From a checkpoint of a small audio embedding model.
Model: log mel input, layers 8.
Training: adamw at rate 0.002, 18300 steps, batches of 128, held-out accuracy 99%.
Data: trained on read English sentences (LibriTTS-R), 15625 training examples, 149.9 epochs.
Rows from block 3, named by matrix and row number. Rows with one number belong to one attention dimension. Each number is 500 + 25 x the weight over its row's rms, rounded and kept within 0 to 999. All counts start at 0. Numbers have three digits each. After the name is the row's rms in percent of the matrix's.
# v: attention query, key and value (stacked) (model.blocks.3.attn.qkv.weight, 768x256, the v third), inputs 0-42
# proj: attention output (model.blocks.3.attn.proj.weight, 256x256, transposed), outputs 0-42
v.45 092:511483491495501516450514483517529499484494512495521528472456490503522524498457534462491483491511505496503505573524497505513506502
proj.45 105:495497515498525476494505482489488462492503465497453538496517445530490481491499513495474478493490559481497533501501468478451467476
v.46 106:479517494497515483555484509487483506524505488511488479532521509503470488507539475535518511505483497505501505424476517503481499494
proj.46 110:509511482498484521495481508500515531515503519497546464509476549470507514499505485507529523514507441508498472500488527521551547519
v.47 089:521502488552495503530456477485520497501501494488538510497531515459520474502481506551502509501479539495527522503532539457518496496
proj.47 101:480492503461465513509545468525514561482494504527498493488502549491497473468529503507470498501515521529498442499494478540527435464
v.48 109:519476491507483512445516488511518500480494518499503523467478494501525517494458516470476491495518508495495504572521488505515501515
proj.48 107:487496518506512480511513494507484470491496474507462540490526447526492478497497507489472481489490551501508524494515464468458469482
v.49 090:494516506499502477558480512482491508528500492503492478528540511506483474501550474524524515513473495498505505434479516491485492500
proj.49 106:507510482500486526506497519503512539504499543501541464509487561475508523500500489504524522511516446512499476502492537524550530521
v.50 099:508483501502490510443513493516513500481489515495514517481475491497522515490455520476474488489515501491499494570524496507511500505
proj.50 103:495496518507513477503511497504477462489503477502453538489522447527493483501504512490475472486493550491500532500506469473455460485
v.51 085:499507475497484480534482493465512489501520507491509490519526534480520480525509472522506508536501555502518509504563532466517487485
proj.51 098:489467502479473523502532470537479537504492475531485488507473555463506462478524486510480520508532494529500430489498483548537457482
v.52 092:515479503505490525449519479518517494478498509501522525474463481499520531494450535477492489488518511493496509575529484506513503496
proj.52 107:498498522499514470496507498498488464503500468499449536499522442526488482501501516498473470490490548499497533500505463475451468476
v.53 094:511482502502497527452504488517508494475494504488518526467464482503525523488451526476492487487523506501498500571518480512517500502
proj.53 101:498494523502514475493502505510489463499506479493451534496518432531490491501497519491480468488490544492498546500501468467449471490
v.54 096:505490504500489527447515497511522495475497504494520518471475490504525515496443523473482487482521504495498497575523499505513503499
proj.54 106:490495518505517471505500495496478462487506469497457542491516451532490479496504513492477474485488553493500530502499469472453467481
v.55 099:513478505496489519440518487519517494476497510496511518476477499494517518494455528471481486491518507493490501573524498505516496511
proj.55 105:492493525498520474499510483503481463489500472504452542490515445526488486497502517499475473484490553500493530498500467476455459482
v.56 091:509486495498505515449519492520511497476501510487534537478452479498525532491449535474494479479521498503502499565513490510510505497
proj.56 100:501494521495510479484501494504495466490511477500446524496516432528491499497501520498473462485493554484501543501498470481445481477
v.57 092:511483505507494517436522487514510488472497513496519524475473490498524524490448526481499493486521493499496498565523488508510495502
proj.57 104:497491522498507477493509504509490463495504484495450532492517438531489498501497519495474466486491547486500543495503466468452467490
v.58 096:491525499496510481557490508492485507531508495495491474522526510503478481510552473537518512518487486505501498426476507497483495493
proj.58 102:507507475493480527491486509504526535510502524503549452509479548465507514504497485506521526510508454511504469505499530529544539513
v.59 110:485522499505518492554490506487483502514510490495497464526514507494483487506530474528524511504485492492501507427477520498482502499
proj.59 113:511507488493481520479486518502518540524505527498539459514472545479504515503506491504526513511507449494495481496483528519546536520
v.60 087:511488486496497509449518495519516488485499503503536532471463492502523523488453538468501486487516496501490503562525491506502496505
proj.60 105:502499523497524465485496500490498449492510464489447540505524440537489489490501514497472468492492552489495535507495475480454465484
v.61 102:510487523523508524465501483510487511485486525495534519471475479486543511500441560479510504485512477488494491525493465493519489497
proj.61 114:489501533489508475495497536513506509526506522490454522507524431514486507509495532474492456487496543499495556515509464462450487506
v.62 079:536511462543481501487492471480520483481513520505526552462530506487547503503478518492478499509512526476517517518551535461525496517
proj.62 102:469486490466500482497525507522548557502497480504488539512545496511490489447519483491473470474517539531491465508526464528493483449
v.63 099:504485503499491525447516489515520497475492515493506521473472485491529508495457525475488494486519503497499501569520488505515503499
proj.63 104:495492522507515473499505497499478458492506484500445543495517438530490491498502523496476468486494550496490537501497464468453465482
v.64 116:508492497498496503477500499463490514506501494449497533452478476490462496511483457421463496526498488486533477548510481519511504482
proj.64 099:509505543444536474511539491512516472495512513468462473523514497529485471491496470489495487497482522476494508507489498488475461508
v.65 112:524495506507469499463491496460497520536514521489471533453479500483500512521478477422472503526510478485544477558519484517505515496
proj.65 106:510507529457550488501547486516516503482520527469461494518532479531487480491494478500492493520485517473474496508504484488488440484
v.66 099:503488496505509504486507509476476482502487493454511526456483472484451483504484454431455514535494500466526489537505494519518491484
proj.66 090:507502540449524482502517508506500439503501529485489484511496510516490470516499471481493489492481528489503534512487519484471470560
v.67 071:524504510485519524493482541492532426500459514518497480474514489453513486463495516469428524513498529498550485528507499515500476527
proj.67 092:504505491476559484486481509449465420502502520487527527487501519524499460535505496506504447535506534492472523504482564506466468541
v.68 098:510482495496513510484500521462485488499476504453504529451482476482454483496494458420443511524497508469531490536509490517507492490
proj.68 096:510505534445529478500512500491502430503504518477496490504499513523491458522502483489494482502484531475512532504483536494468473552
v.69 117:505501507491487502524497494529523499496501510573491464541519527504553509485515557580542499478498512520482519462492521487484497516
proj.69 103:495507462549492528487485497466485541500499497523529533486506500494507530497510521526508500539524484507477470488509495519537520459
v.70 078:480508491505467483518505460528500545513537518524480508546506532534534509521490510550571465483509490515458517468487504485484518489
proj.70 093:501497493520461513512502484532530583494494464498477494507501481487500532460492507503506543487501468509510471493511445498531523438
v.71 091:491512510511479501524499476532507521497538502537491479549509531516546512502518543580553486468500510522469521467495509472482496500
proj.71 101:490490472537486514514472501475498578499487484514511514493500494488503532476496519518512519512520472528470475487497482512528514453
v.72 082:490498495510459477506494471529505540520532516533486491539507531536536518515501512543562476472506488523456513471497505480481509493
proj.72 096:498503482523463513513505488526534592495495468500481497507504482480504535462489511498505544492500470508512469501509450499529521435
v.73 089:507483506498522522483500525468488465503474502467517516452488476476456483481488469438436518526496510463533479524506492510516488497
proj.73 103:505512527464530478485513508486493418507512520487507499502496503518498461538501494492491471504488525488508529509493539481465470564
v.74 069:514482504525458473495524498481483568522549532507487541503487536552487523521488471482525486516493451482464499477493493488450547496
proj.74 096:502493520500460501515506488562543560491504499480479482506516479504487528459490506499490550468482488458539483490508443491528523457
v.75 061:472502491509501461507504515537489548504549511498503528542510524559524522535511490542552450478509473512432505454498489458474514496
proj.75 090:497493508527423511486500505562532558489501467509498472507490507477506540457497516492478552453498478495549498503513462502534543471
v.76 114:495515504490499496524499487539519510503506502555496473550525530506549512494509554581554499475496503525475515462484510480487511518
proj.76 090:489503463552483529487494508493490560503499485525513528495494490482511540492503524517502510515524475520485469500515480514535530448
v.77 109:508508507492495500514498501530517497497502509569496463544527531510552509489515555573537496471498511525471519463496520482485505517
proj.77 098:494502455551490521486478493466489547500499483519531529484505505486509530498507526519513506527523481510488472490509501526531523454
v.78 083:501500506485539536496482541492507434487450503492526485467508481466490483479498508483435527493495530492526493514509524504529485523
proj.78 097:497500491502531483478487528459459420503497530508532512485495516509509475541504503492497457511505525507484528512487557501472484572
v.79 103:513497513483444514518452477513526455530503534558479491514495537465547515469485575541503550505488540482491513512497523466505467500
proj.79 115:505490492516557509485524513473485509483500487518481530505538496574509512553485499490494502554495481495413477496502471504505432521
v.80 073:519486506493521518483515521471512463488448489499499503469496463460485496467484501447442536537492511475536466534499503520512491515
proj.80 094:503505512464560485492501507454471418503502529486518518492504524534493457533507490506498454528502537480477525498482548503473465553
v.81 099:499506503498486494513508475535515515507518518555491479543522530518550512502525534574550487465512508521458518464496517477482514509
proj.81 092:493500466551468523500485498500507566500500473514507518492503485472508534480496522514512518505517470516499465493512480505530530442
v.82 082:508496499499528518482493523477506463481446484461512498457494460469460483487502476446438526523492510476536482531500496520523485509
proj.82 096:499507513471541484491502508474469413506501532504515502498495517525499471535507489499501459513494527504483522506490540500473485562
v.83 081:483502497498493499522490496531497520503531510532491478540521534531546503497527538573552478465504508522464527461493505480477492500
proj.83 091:503497464548458506511470494493517561496488462509515504492503504476507520476494531521516523502512468511514478484509502517523536448
v.84 067:479511483503539487528512504518472522470526482486533496551506496547506488514522486562537447450495501522437505446483503471484490489
proj.84 089:497508485536423501486481516519524525510491434508530486500476533422510531487504523506469529473509480502570510505507524513512550503
v.85 068:481497499509471484507517462512485570506554502484505529529486508553506517540511478531566477491508481513456513471474490485491511475
proj.85 095:501495501517446516505502484556531586496498475504484481514497490481498536446496509495498545473498469505521481500520447502538538445
v.86 074:470499490525467472497510472525486563504540502502495517535486518541510510528501496531570482483511485527459529473480495483480507477
proj.86 098:502497497517451519512512483550536585495496476509478485514499488487496543460495503491498551476498473500520476497516444498536532439
v.87 073:472510493510487478526490483527491525502548506501499502562501516540514513514523508565568471464503502529450532456502493476476501492
proj.87 092:492494482546431509507483504526522568507494459516504490499488501460508540475491519505497548474501458523531480492514483500520531467
v.88 087:475507465511573483501532490512477526442486459426552512510496477528448496515502449501511470489492492509474496463475518511519488491
proj.88 097:494498507535433498493491521539519499512493471529530479502467524457511519488504505488476524450496495508565520504513497492516570513
v.89 075:498518502496506513468489473514527482517474501494516455465509488466526505522478518468460546522505483513541512526516525536560501526
proj.89 088:492484479493518509480525480472445492529505543520477500511477511512515499503503474482524476524511503548425492507480444518493470489
v.90 100:502509491491538522522487536510493440471453486492498487514523493514493476483528525542489488480521519508518485489518520499502497503
proj.90 100:488509490525489490484470532511488405488510498527561518490517504486509487538503515477488474476508506488535509509496543504482510580
v.91 080:451511470493552481521524507542498510455507472480529497533508499530486495508517504555542478481502518529457524448487504488500479481
proj.91 097:490480477563433519484488507515494527504472477536518482493475539451512541497506517490479532469508483518521508494506491516531547504
v.92 071:515496507497516525494500519467510449500457498479508492464497470453466488467485482457434524529503520478538482532505510514517490518
proj.92 093:497513516475554482489508509466481418511512533499513516496498501522501463549504487498496463521491525501481520500487541489460462561
v.93 093:459502470494569484515526498517487503449481459447554496519509476527454492502518456526514473476496507514465510458478509503521488490
proj.93 109:489505490530432505499472517516503489522475463523538482495462515466507520490502511488492514456499490514556509502502526497513572521
v.94 081:490510492498468491529490483531490520507547503527490482553516543526538516496521517575543470457505503521460528461502495477477508496
proj.94 091:500497464548451506505476494502525580493488463510503498496498485461510535476486527505510537497502464527513471495514487506520533448
v.95 087:487509504497482491530501490530519512503525508548494475551517528522549512499510539574545480470515502527463520463496507480487499507
proj.95 091:497496461547465513500481497488509569499492473509506508495498495474510529473496531514510519505517473518500475495503484516529530444
v.96 125:511477504517513475527496498499525492493500511538533530521497486510487499497495539446549487508497487483521490509522529475458502490
proj.96 107:485500511515490488466433519507501508485504493517507487520458502574507571520479500505515529451502483506506503508505515470522493506
v.97 125:487515495471489527461509502497473518511506483473481476483494513494505505515508464550466521481501518524490509501480470534540502508
proj.97 095:500501490483498515549577496506513494530504514494496513496547515416496427485520502498495493567495528484504501504519484523473519500
v.98 105:509496507549507463548488483512517483497499518522520526523511496513509497492504527456542477531498486474488494508523512478446503493
proj.98 096:506494504513520475464414505493497489460496473484492487492473467572494553505474489497511499446494468509488497490459529475511474507
v.99 101:517497502542493459560478485513502481511496514509519515521507483513509497485499517470524475537486491465483490509521505467462502485
proj.99 097:509495497507523473475405501480501495450499486487488477479492486568492543498484486487518485455480464506488495482463512467512505509
v.100 127:509486497525516476535491501501525493491496513531524526527497485509491500497497541451542476510503495480515492502526529466453503493
proj.100 101:491498512516494485458433511499491503474497485503500486512458497577505571517480497505512520438505475510497501501488515480524484504
v.101 121:513484494529511470539496500509523484500491510530520528528511491513492495495496538450536481519500492477505491507522519468454501483
proj.101 099:499494507513502479464424506490489506480497479499493486510459495567504574513481491506517517441497470503499495500479521478517485499
v.102 116:506481507522514476532496503504520495496504519527517529525495489505485497490496537452544483511494488485501490511527520472458505493
proj.102 103:491495516521498483467425510512498505471495481503502491519454482581503566518472495501513520443500475515498500505475519475520482501
v.103 130:497515494476489520473507492505469510509503481467474471471501513492507501502509457552454507491497511515485509496469475531545495507
proj.103 101:508506495481510512540563494494511495516503514489503513483541502431494424484517503493482478560494523498502500496507486522477513493
v.104 126:507482503522508483531494500499530492492497515535524531531498489518489499493496540446537485508499484483514497504533520468459503491
proj.104 108:483492513515486484468443515506498509494495486509499488516457506562505564523482495503517530450497483495507502509501518476514492506
v.105 118:493516487472483525459507494499473510505501486466480472479498510495511503502505461554461515488495513515496502497472476524547494506
proj.105 104:513508497484511510543560482485505491515503510489504512480545498439492436478523505498488469549499523498495498495502481525480511497
v.106 099:468507491443515484493491566514499489521445478512465534485511479545480495471472517472496502513537487509502449477466491471493477483
proj.106 111:498465484536434555505523522476480553546527514499468463488498533470495471505504487518482531481476467496526499506494485512543509480
v.107 122:510484501528510477544500509504528483492496515525523526522509487510493499490493537446537482517503485483506490501515523470456495490
proj.107 102:493494514511496483457426521502492501479501490499499489508458487577502568515480492501511519440498472503505508501483524475524479503
v.108 114:486513503470486525462507495496478510500502488466479474476503510488513501505500463550465520474498514529499501493474473533548500518
proj.108 101:506508494487502516536573482500507489513503515502508514488547503439498432487520511500484483555506527499497494498515488524483505498