A small audio embedding model, trained from scratch.
Model: 8.73M parameters, arch transformer, norm rmsnorm, activation gelu, layers 8, width 256.
Training: adamw at rate 0.002, 18300 steps, batches of 128, held-out accuracy 99%.
Data: trained on read English sentences (LibriTTS-R), 15625 training examples, 149.9 epochs.
Rows from block 4 of a small audio embedding model, named by matrix and row number. Rows with one number belong to one neuron. Each number is 500 + 40 x the weight over its row's rms, rounded and kept within 0 to 999. All counts start at 0. Numbers have three digits each.
Before each neuron's rows are labels from the 100 clips, of 14976, where the neuron reaches its highest value: "loudest" is the band of the loudest frequency at the time of the peak; "responds to" is what is common among them. Only what is clearly more common there than usual is listed. The data: read English sentences (LibriTTS-R).
# fc1: MLP up (model.blocks.4.mlp.fc1.weight, 1536x256), inputs 0-85
# fc2: MLP down (model.blocks.4.mlp.fc2.weight, 256x1536, transposed), outputs 0-85

loudest: 250 to 500 Hz
responds to: voice: female
fc1.374:551510530439480499510474479451431529490462545535527513451500458502500484459536506462516473470541537438453433457496454427602453460554456477493499541517387422424479477498481523488514501503421531482497514478460510478500469497455470502558503497469442482565527448
fc2.374:502624490404454539528501536565508411501484442516482577518476517457488478540532426520558559489539487454492474534506471553458531520497489536489530449475491469509502520496552524482511522513532546564458506523578516490558476461497531523492438503561518523500487550

loudest: 250 to 500 Hz; 500 to 1000 Hz
responds to: voice: male
fc1.617:497498476470498509468538488501481541456506466503478532471534573487517492455564621474518596506472527483530497432515485552612477510530487506598493515515467435477431521525465480553498499469491482455485518515548535566475528469486508576584567533568610524562529493
fc2.617:538446497512477493519479505442516467424507526484451472542509509529461482496525466481443520426496528517515402484539538506610502479477501495465536556508535507547574521512505427548552461471489568500520528499584569544518516523515590497531529473415520479452518537

loudest: 250 to 500 Hz
responds to: voice: male
fc1.666:503443548502475550496500487434479503526529492466492552506516528484450526496539511459429473542497544570446491439534415532506541469521519501543453545542439411561485474478519525512498530431538494462476510472502483462501463456504460564627498492524538534558488478
fc2.666:470506527482429507511495578526500469453517493477526519468415529511499557558525537495510440459517452527467458507504428430551594485503479466501519533475482437543632579511376508546513470454524526463489528498531479517487503521506460503508497538543472501505383500

loudest: 250 to 500 Hz
responds to: voice: female
fc1.678:491442552495510553521495537531478430496450437476522500503538423516413484452486471515448466412484502506406486463464449455499435527478438521560517511524417519557487432446429494523502477508432473507531479494486468505540525526544526512474466421447451517392388432
fc2.678:515552487539436507451504561477501390491472501508489483525481543539504422471504529504479532499554520457520610500510484485442463525553529485529568510498483535467525546500532499493501467510506609527446483514530449604517462552508514479517508473498519489520486500

loudest: 4000 to 8000 Hz
responds to: voice: female
fc1.443:509520430419425512494509546528475517496473500531538429467520530533521480512479448524451436499476485466508447487476566449500484545538473476412525440489468528491530514443548447467516454565460492507536429496469531487479490533476479448519525459435478565409484505
fc2.443:459548465526467494520511634492509564577453481477439514457489511566480471520510516490542463482549492484430539537533594489508516445529502492464474445504457561495552581513436516500493472516458457520542493627508521554504534493513419478485453513536475492519380542

loudest: 250 to 500 Hz
responds to: voice: male
fc1.118:487497491460499562493539484501474501508503500474554463463558472512487497463541542549486501520531542540508522416480462508547533478503484468598426547527398430508427529521498514498503512462444491485509515491490551590480563504508504517562487515526460455618473492
fc2.118:545554490456464540477472641511501362425541450531486476487523558415491481545501540526504412455479517467511469506480391466516594510524473498503599519594476507524544583510467465531535512460503538557501519504562466522497489499496485540500540494499505492451407486

loudest: 250 to 500 Hz
responds to: voice: female
fc1.345:484474498453513576508501487499519499499496444433473548437481519538370497466510529482439479567452528484513496463545515508456547485564495494568474529494444486427501506413455489523447521494457460464487491517473483476538478545507508508519574456498562550534528537
fc2.345:490534509533542529529467482474501519585462450511500491483472567648504398519520457515487462491487423556537473504479490474528470445502482512495563476427508462422458542480500532518491577469497559444462560527510477607468485537503493539477519451503513502504468436

loudest: 500 to 1000 Hz
responds to: voice: female
fc1.681:524494528473516600512540519490487424490461470515456548490515477513488486549489532431476440572496546465612486494470498431498488468548474506512524485451462467496553446525528565521471494457464450468531533478564504490530434455529511481548576479491471511417496457
fc2.681:496538473517549523482500502464488546552543437526453519490488526437531439533489537486480549506401460471480470513520558458543486469476509484456524419477471580477529499519468478485524515465454560512506478589525506538530528414479437471505462515442447500484462561

loudest: 500 to 1000 Hz
responds to: voice: female
fc1.305:552474582453448536490412494565447524543475501548504534430477528550547490473451535515513495463543511483425480420510502469513476510524498481471473469485499466540515509534524487531498431470495570521528460458543580516536526447552436482522497517457513540485433503
fc2.305:456543558569460525548489397455521538595502439488480493498482540482521520534526491510438465477440528504479530470519511536485387567504491517475444563510534509452480490498508478497514401471488495517558445545471497435521511453471445502519496476517450495474503468

loudest: 500 to 1000 Hz
responds to: voice: female
fc1.742:490475514362473490554480497512479504515498557536515584462484444522526463488493609476521482508476474488500427474503469433441525503511556441481466463559550429544486486578454522550532513463422522507529506478527521512587506496460505476497533543488549552574528535
fc2.742:471576441478392506456521536535544442445528517517488493518481537573478421547504458490516459506454487488515519508524454483471528450493521453486520517559512509525528534508515473492532516381471598549531483544505563499503475565463412472490543523533495517479440486

loudest: 250 to 500 Hz
responds to: voice: male
fc1.102:466466535453491533489536478474477511514567537514544499450468519541427506478527478528481479539491527522510512342420500513517530455491498488527504515542365424469472535441490514484502486494496518460505447475482506518519522466499483511585491474533469482591409520
fc2.102:548604512406480553452489608497505451546497504502477560518474539580530542523585471482505463517541464467531496485520530452530623514503488473484525506476457484510456511524526495477531511479493464500440572464506503493561509539478492564481470504535517464477363533

loudest: 500 to 1000 Hz
responds to: voice: male
fc1.600:508520538490517548521536531522489447499440518423406536485475515408405503515505507472474448573502501529518530505398491503432446477509517514412529509522473531497578465524497496456443431467482357526477481539518528511529489524540445496515524480516513523457466486
fc2.600:530507511505484528568473434509506467578492463486456533501504463569522517507516444485455452526519413489545415459518521495443422515466546517388487503525478510460509445521503471548503492533488493508426482518460520446554575535502518534464498485477492514524412463

loudest: 500 to 1000 Hz
responds to: voice: female
fc1.564:552505558542477439477421497467507496470443518537533535419507452519555496498480542474564497433576498419511439517479466428577493505465512441443429467467530470500488503564538516489528454468435532488532552449507574532504477481505426494453495585473455526499560475
fc2.564:531516486504532525533501455583489515545493409502501507503478511451512537466546457502502414509505500521544528496509467570453564530532509479483515494503542462536516486492549470523505498482568549514455518565544465493519498515470420483474420502507499480522482570

loudest: 250 to 500 Hz; 500 to 1000 Hz
responds to: voice: male
fc1.619:520491553541549488515478521545512551510480536551450524561514537502543504500526544537520486547492479531504598536482511557506541517564496477499499477508488510533492543541536536534522419535534455479457533480527540552568545518562451555581562530503539499477473539
fc2.619:593520508490459517529506481563517587575526476494480496505479583526516430495502483502439492530494465546535505487492504471541507415485542497429511537473506400487399506485486485512485501551532445514555521513483497489555470503487453508469500475523552512497487465

loudest: 250 to 500 Hz; 500 to 1000 Hz
responds to: voice: male
fc1.103:541415512503493460487489484522483496498448538478506569475517529523547531515529601471540465585459441549502480473412455537462537486509495418522477491510438410531405548529483508532533528462519509474554481488498527497507489419534435500561567555489571542548534537
fc2.103:539519448457505531469478627576523581508525477521472516525485527480496444484493478488470510483531514527529538485491486427557555390498502495452502531507516446541484558496482516485540530544513529494500479534538514510508454416497447492524540486490499485513427439

loudest: 4000 to 8000 Hz
responds to: voice: female
fc1.530:509516428416429506502512498500457447541482461512530439482511529493519449531494469526489456487470517474488415481469536468529450529507432467457537482451468523502536510409511412432495450571461467500543419494462523495462487539472534454495505465413506506409529476
fc2.530:494531475524476499551522604451521588433504505490493516499434504649483447540515500503523435519515547505428564518518605463503523490484496489451477481488476496522594546514438494485507461523480456551509460587481525539506497497507440469501443519518459487450464514

loudest: 250 to 500 Hz
responds to: voice: female
fc1.195:485406558445436467435421531497468488535533523481510545487504504560517525518466538470483443445465533466522475464531525417467481420549516391459518446490468494531485438461485495520524503519534499492506493460493480546481452522460463449535508545457570580485527534
fc2.195:491480407517524465444441583574494466446486530500497504558495483491483487508493540449491511515437543477465508503504511486595611447506507502518467501520513443553440570505463503549482518513540517613508495521573523569527524484490480481492533439577544527502520493

loudest: 4000 to 8000 Hz; 2000 to 4000 Hz
responds to: voice: male
fc1.531:550513487488490542477460522525429491465493450417517503519459536470436480503491435545425477410443501481407497461470440522477444470528415531557491492535455555500462437434427453528531467557445501522518458487525468543542514505471521527456470410463483444451443515
fc2.531:539500473523473456499524548455527438500496431504480495477495507548518483532427497496500491501504556487525595492531506469514372488493500504507471479525486492505533525492441500514495463505467528506499427526505466479432509516505429474508508501446520530484532535

loudest: 250 to 500 Hz
responds to: voice: male
fc1.315:513440555506461575532532506514525543530489502501521509555565488502480568490562578507460578488547540549485500471525475506521537487509501491582476535526466442546429508549501589573511516441470521492438567444501530540502499474486484535575537502536527514588492454
fc2.315:525522526495411492514510614425513463437514471537548499500456532498492511570507536496516381470498496515499474530497359463518592541500459508533494487507507430464575554487389461548501487425496553498535470470546459539447537546498518503487510519496477509493415450

loudest: 250 to 500 Hz
responds to: voice: female
fc1.90:527440560438481509556415510496480505512417538450507546440481495556494512503429625466508496498508444479507459463582431463449573481476584439525422486513502434521490515538489439528553517485472501504522518455564465523501501490508481507475487530470552553586510491
fc2.90:501515513451491542532467520496524472508553495550505482523480521566490475548517496499519451509422416536492473503496448503518533466491481445463581547533526530520572587502449503527512473415489548474547555526481473500530478478494349490478531526545481502503391432

loudest: 250 to 500 Hz
responds to: voice: female
fc1.694:510473530450491531539530497460530549486537454513562475438503484527424514568477526455521598539470465499526518467523488477569511463476546534527464527480464478460421474550468561494398487479421470472511509510524526533480507508509536479451477505523472458597490468
fc2.694:502419574498434519492497491465492491509535401484484500513523550475498612557533478500501455517461493475581454520475405555499642472498487510496506489527521539569529465500509522508519493488540548497504458509498467545542505487497499469489459499543522527504505492

loudest: 250 to 500 Hz
responds to: voice: male
fc1.760:491441482476428548532495511567508505451467506429423566505523392441455564519504562524506523528463505566457509506473452566404497445456495509481462512513433563476447476518478554541498454494516449466510482447577443569495509512565530562482525492517508473571514591
fc2.760:481565476551497505498452440475503563438471432464466489536524476484489450493475504484473425517498494502465406475512436459536574457481473429500518550483522476577489547507493522534538461493540479483519560545473508408536490463536493536517525467480481530502603451

loudest: 250 to 500 Hz
responds to: voice: male
fc1.672:466478501453498564593551469489516472488534487482468553493459538466415490498533527484513495548462568507491552490514453524475532451541561563521536515440438505487487514529525522525445465427525414500478464546557488514556561464502486524488546518514566490540450507
fc2.672:525534512462482528523508488430505461497560382461450480505555517489512526492493493515473475488520470498528416498476419480523494439512514528520523443520526452532522508504434483537483515492484501435451482577523432501490526437495527485519498520512513480503461416

loudest: 250 to 500 Hz
responds to: voice: female
fc1.186:563440545483472511561502516480462512413459502521443506533493482474453460480432507490565526463514523452459460517507520437493511480480532475438531450496580456500533416551556440471517469558543562514453506497555496437584516492469561469491486496464490438406443459
fc2.186:620515488495534508482526435423531527479498492503458514499525471483505563525517498491511433532463564526508544489512484526523492446520487499540450477540501458525446541512486468468512445458487528477535507566397507524464512515479476503485458515501477514486512482

loudest: 500 to 1000 Hz; 250 to 500 Hz
responds to: voice: male
fc1.562:513522533488529510513495484570507588508468564531419514501501532471573502474560515520481508493500510545499477499548515512539582584500521427568470521513552518539538526484530496519527491501552561481430484492492561500558544512488522496520497531544584554475517538
fc2.562:515537511524518494466515530509494537468504453518453496524492526610500355494463481496415485473486525484514506510509463453458465454465474470554472534559525412567471549483469443508545490520496524490535596445578509519548517437516435573463534506467520486505561407

loudest: 500 to 1000 Hz
responds to: voice: female
fc1.81:499448472455494443547466468485466521500459488486516539497451466534516507534503555415433484532546453524496470453497477444454487488492567435442464454519530431468446474499443483525539514490502462488484512481542448452504428561493465504486475504474559497513491460
fc2.81:456522485494477563446482561540573524536531541491483436522460541589443459501490403502504567454436502489532521505449527401504539506440499434507497521505492450428581554489450537543509491470531573489540492536505546528484532462519427445509511457456476559530438488

loudest: 4000 to 8000 Hz
responds to: voice: female
fc1.7:526540467430438536480511461523467515528541501512583378486506561593566437529600456503493423535484496485524450453472528491480517559518491496510520449466486472514492535487529465451506483517472547514519469544472510449477494509396559449541475474428542534438529501
fc2.7:501479420418439492482498623508486484493553461513497487509440611552527506566483561488538496471551547532482528472509466440484520400473489479474498458503484456449555571507492524477483518397538538540503510544506457552428463428513453488507475513478522487462391539

loudest: 1000 to 2000 Hz
responds to: voice: female
fc1.377:502527545470446483574495401493498528498543449448530471510519513577479499545452504494518437456518474492434442435526498466493527498515513470436553459521473479532425437475553464494476474532555482534490525467577550508554528527486527496488478501466462454450441500
fc2.377:558537466483565476516529436475507531485542514483435488493557495497490492508511494502499475504515508495542576500502496528491567449491500574559409470493519492548468510496516434474556518391487529469519532557418501505489500488500427501488469509491424488458600495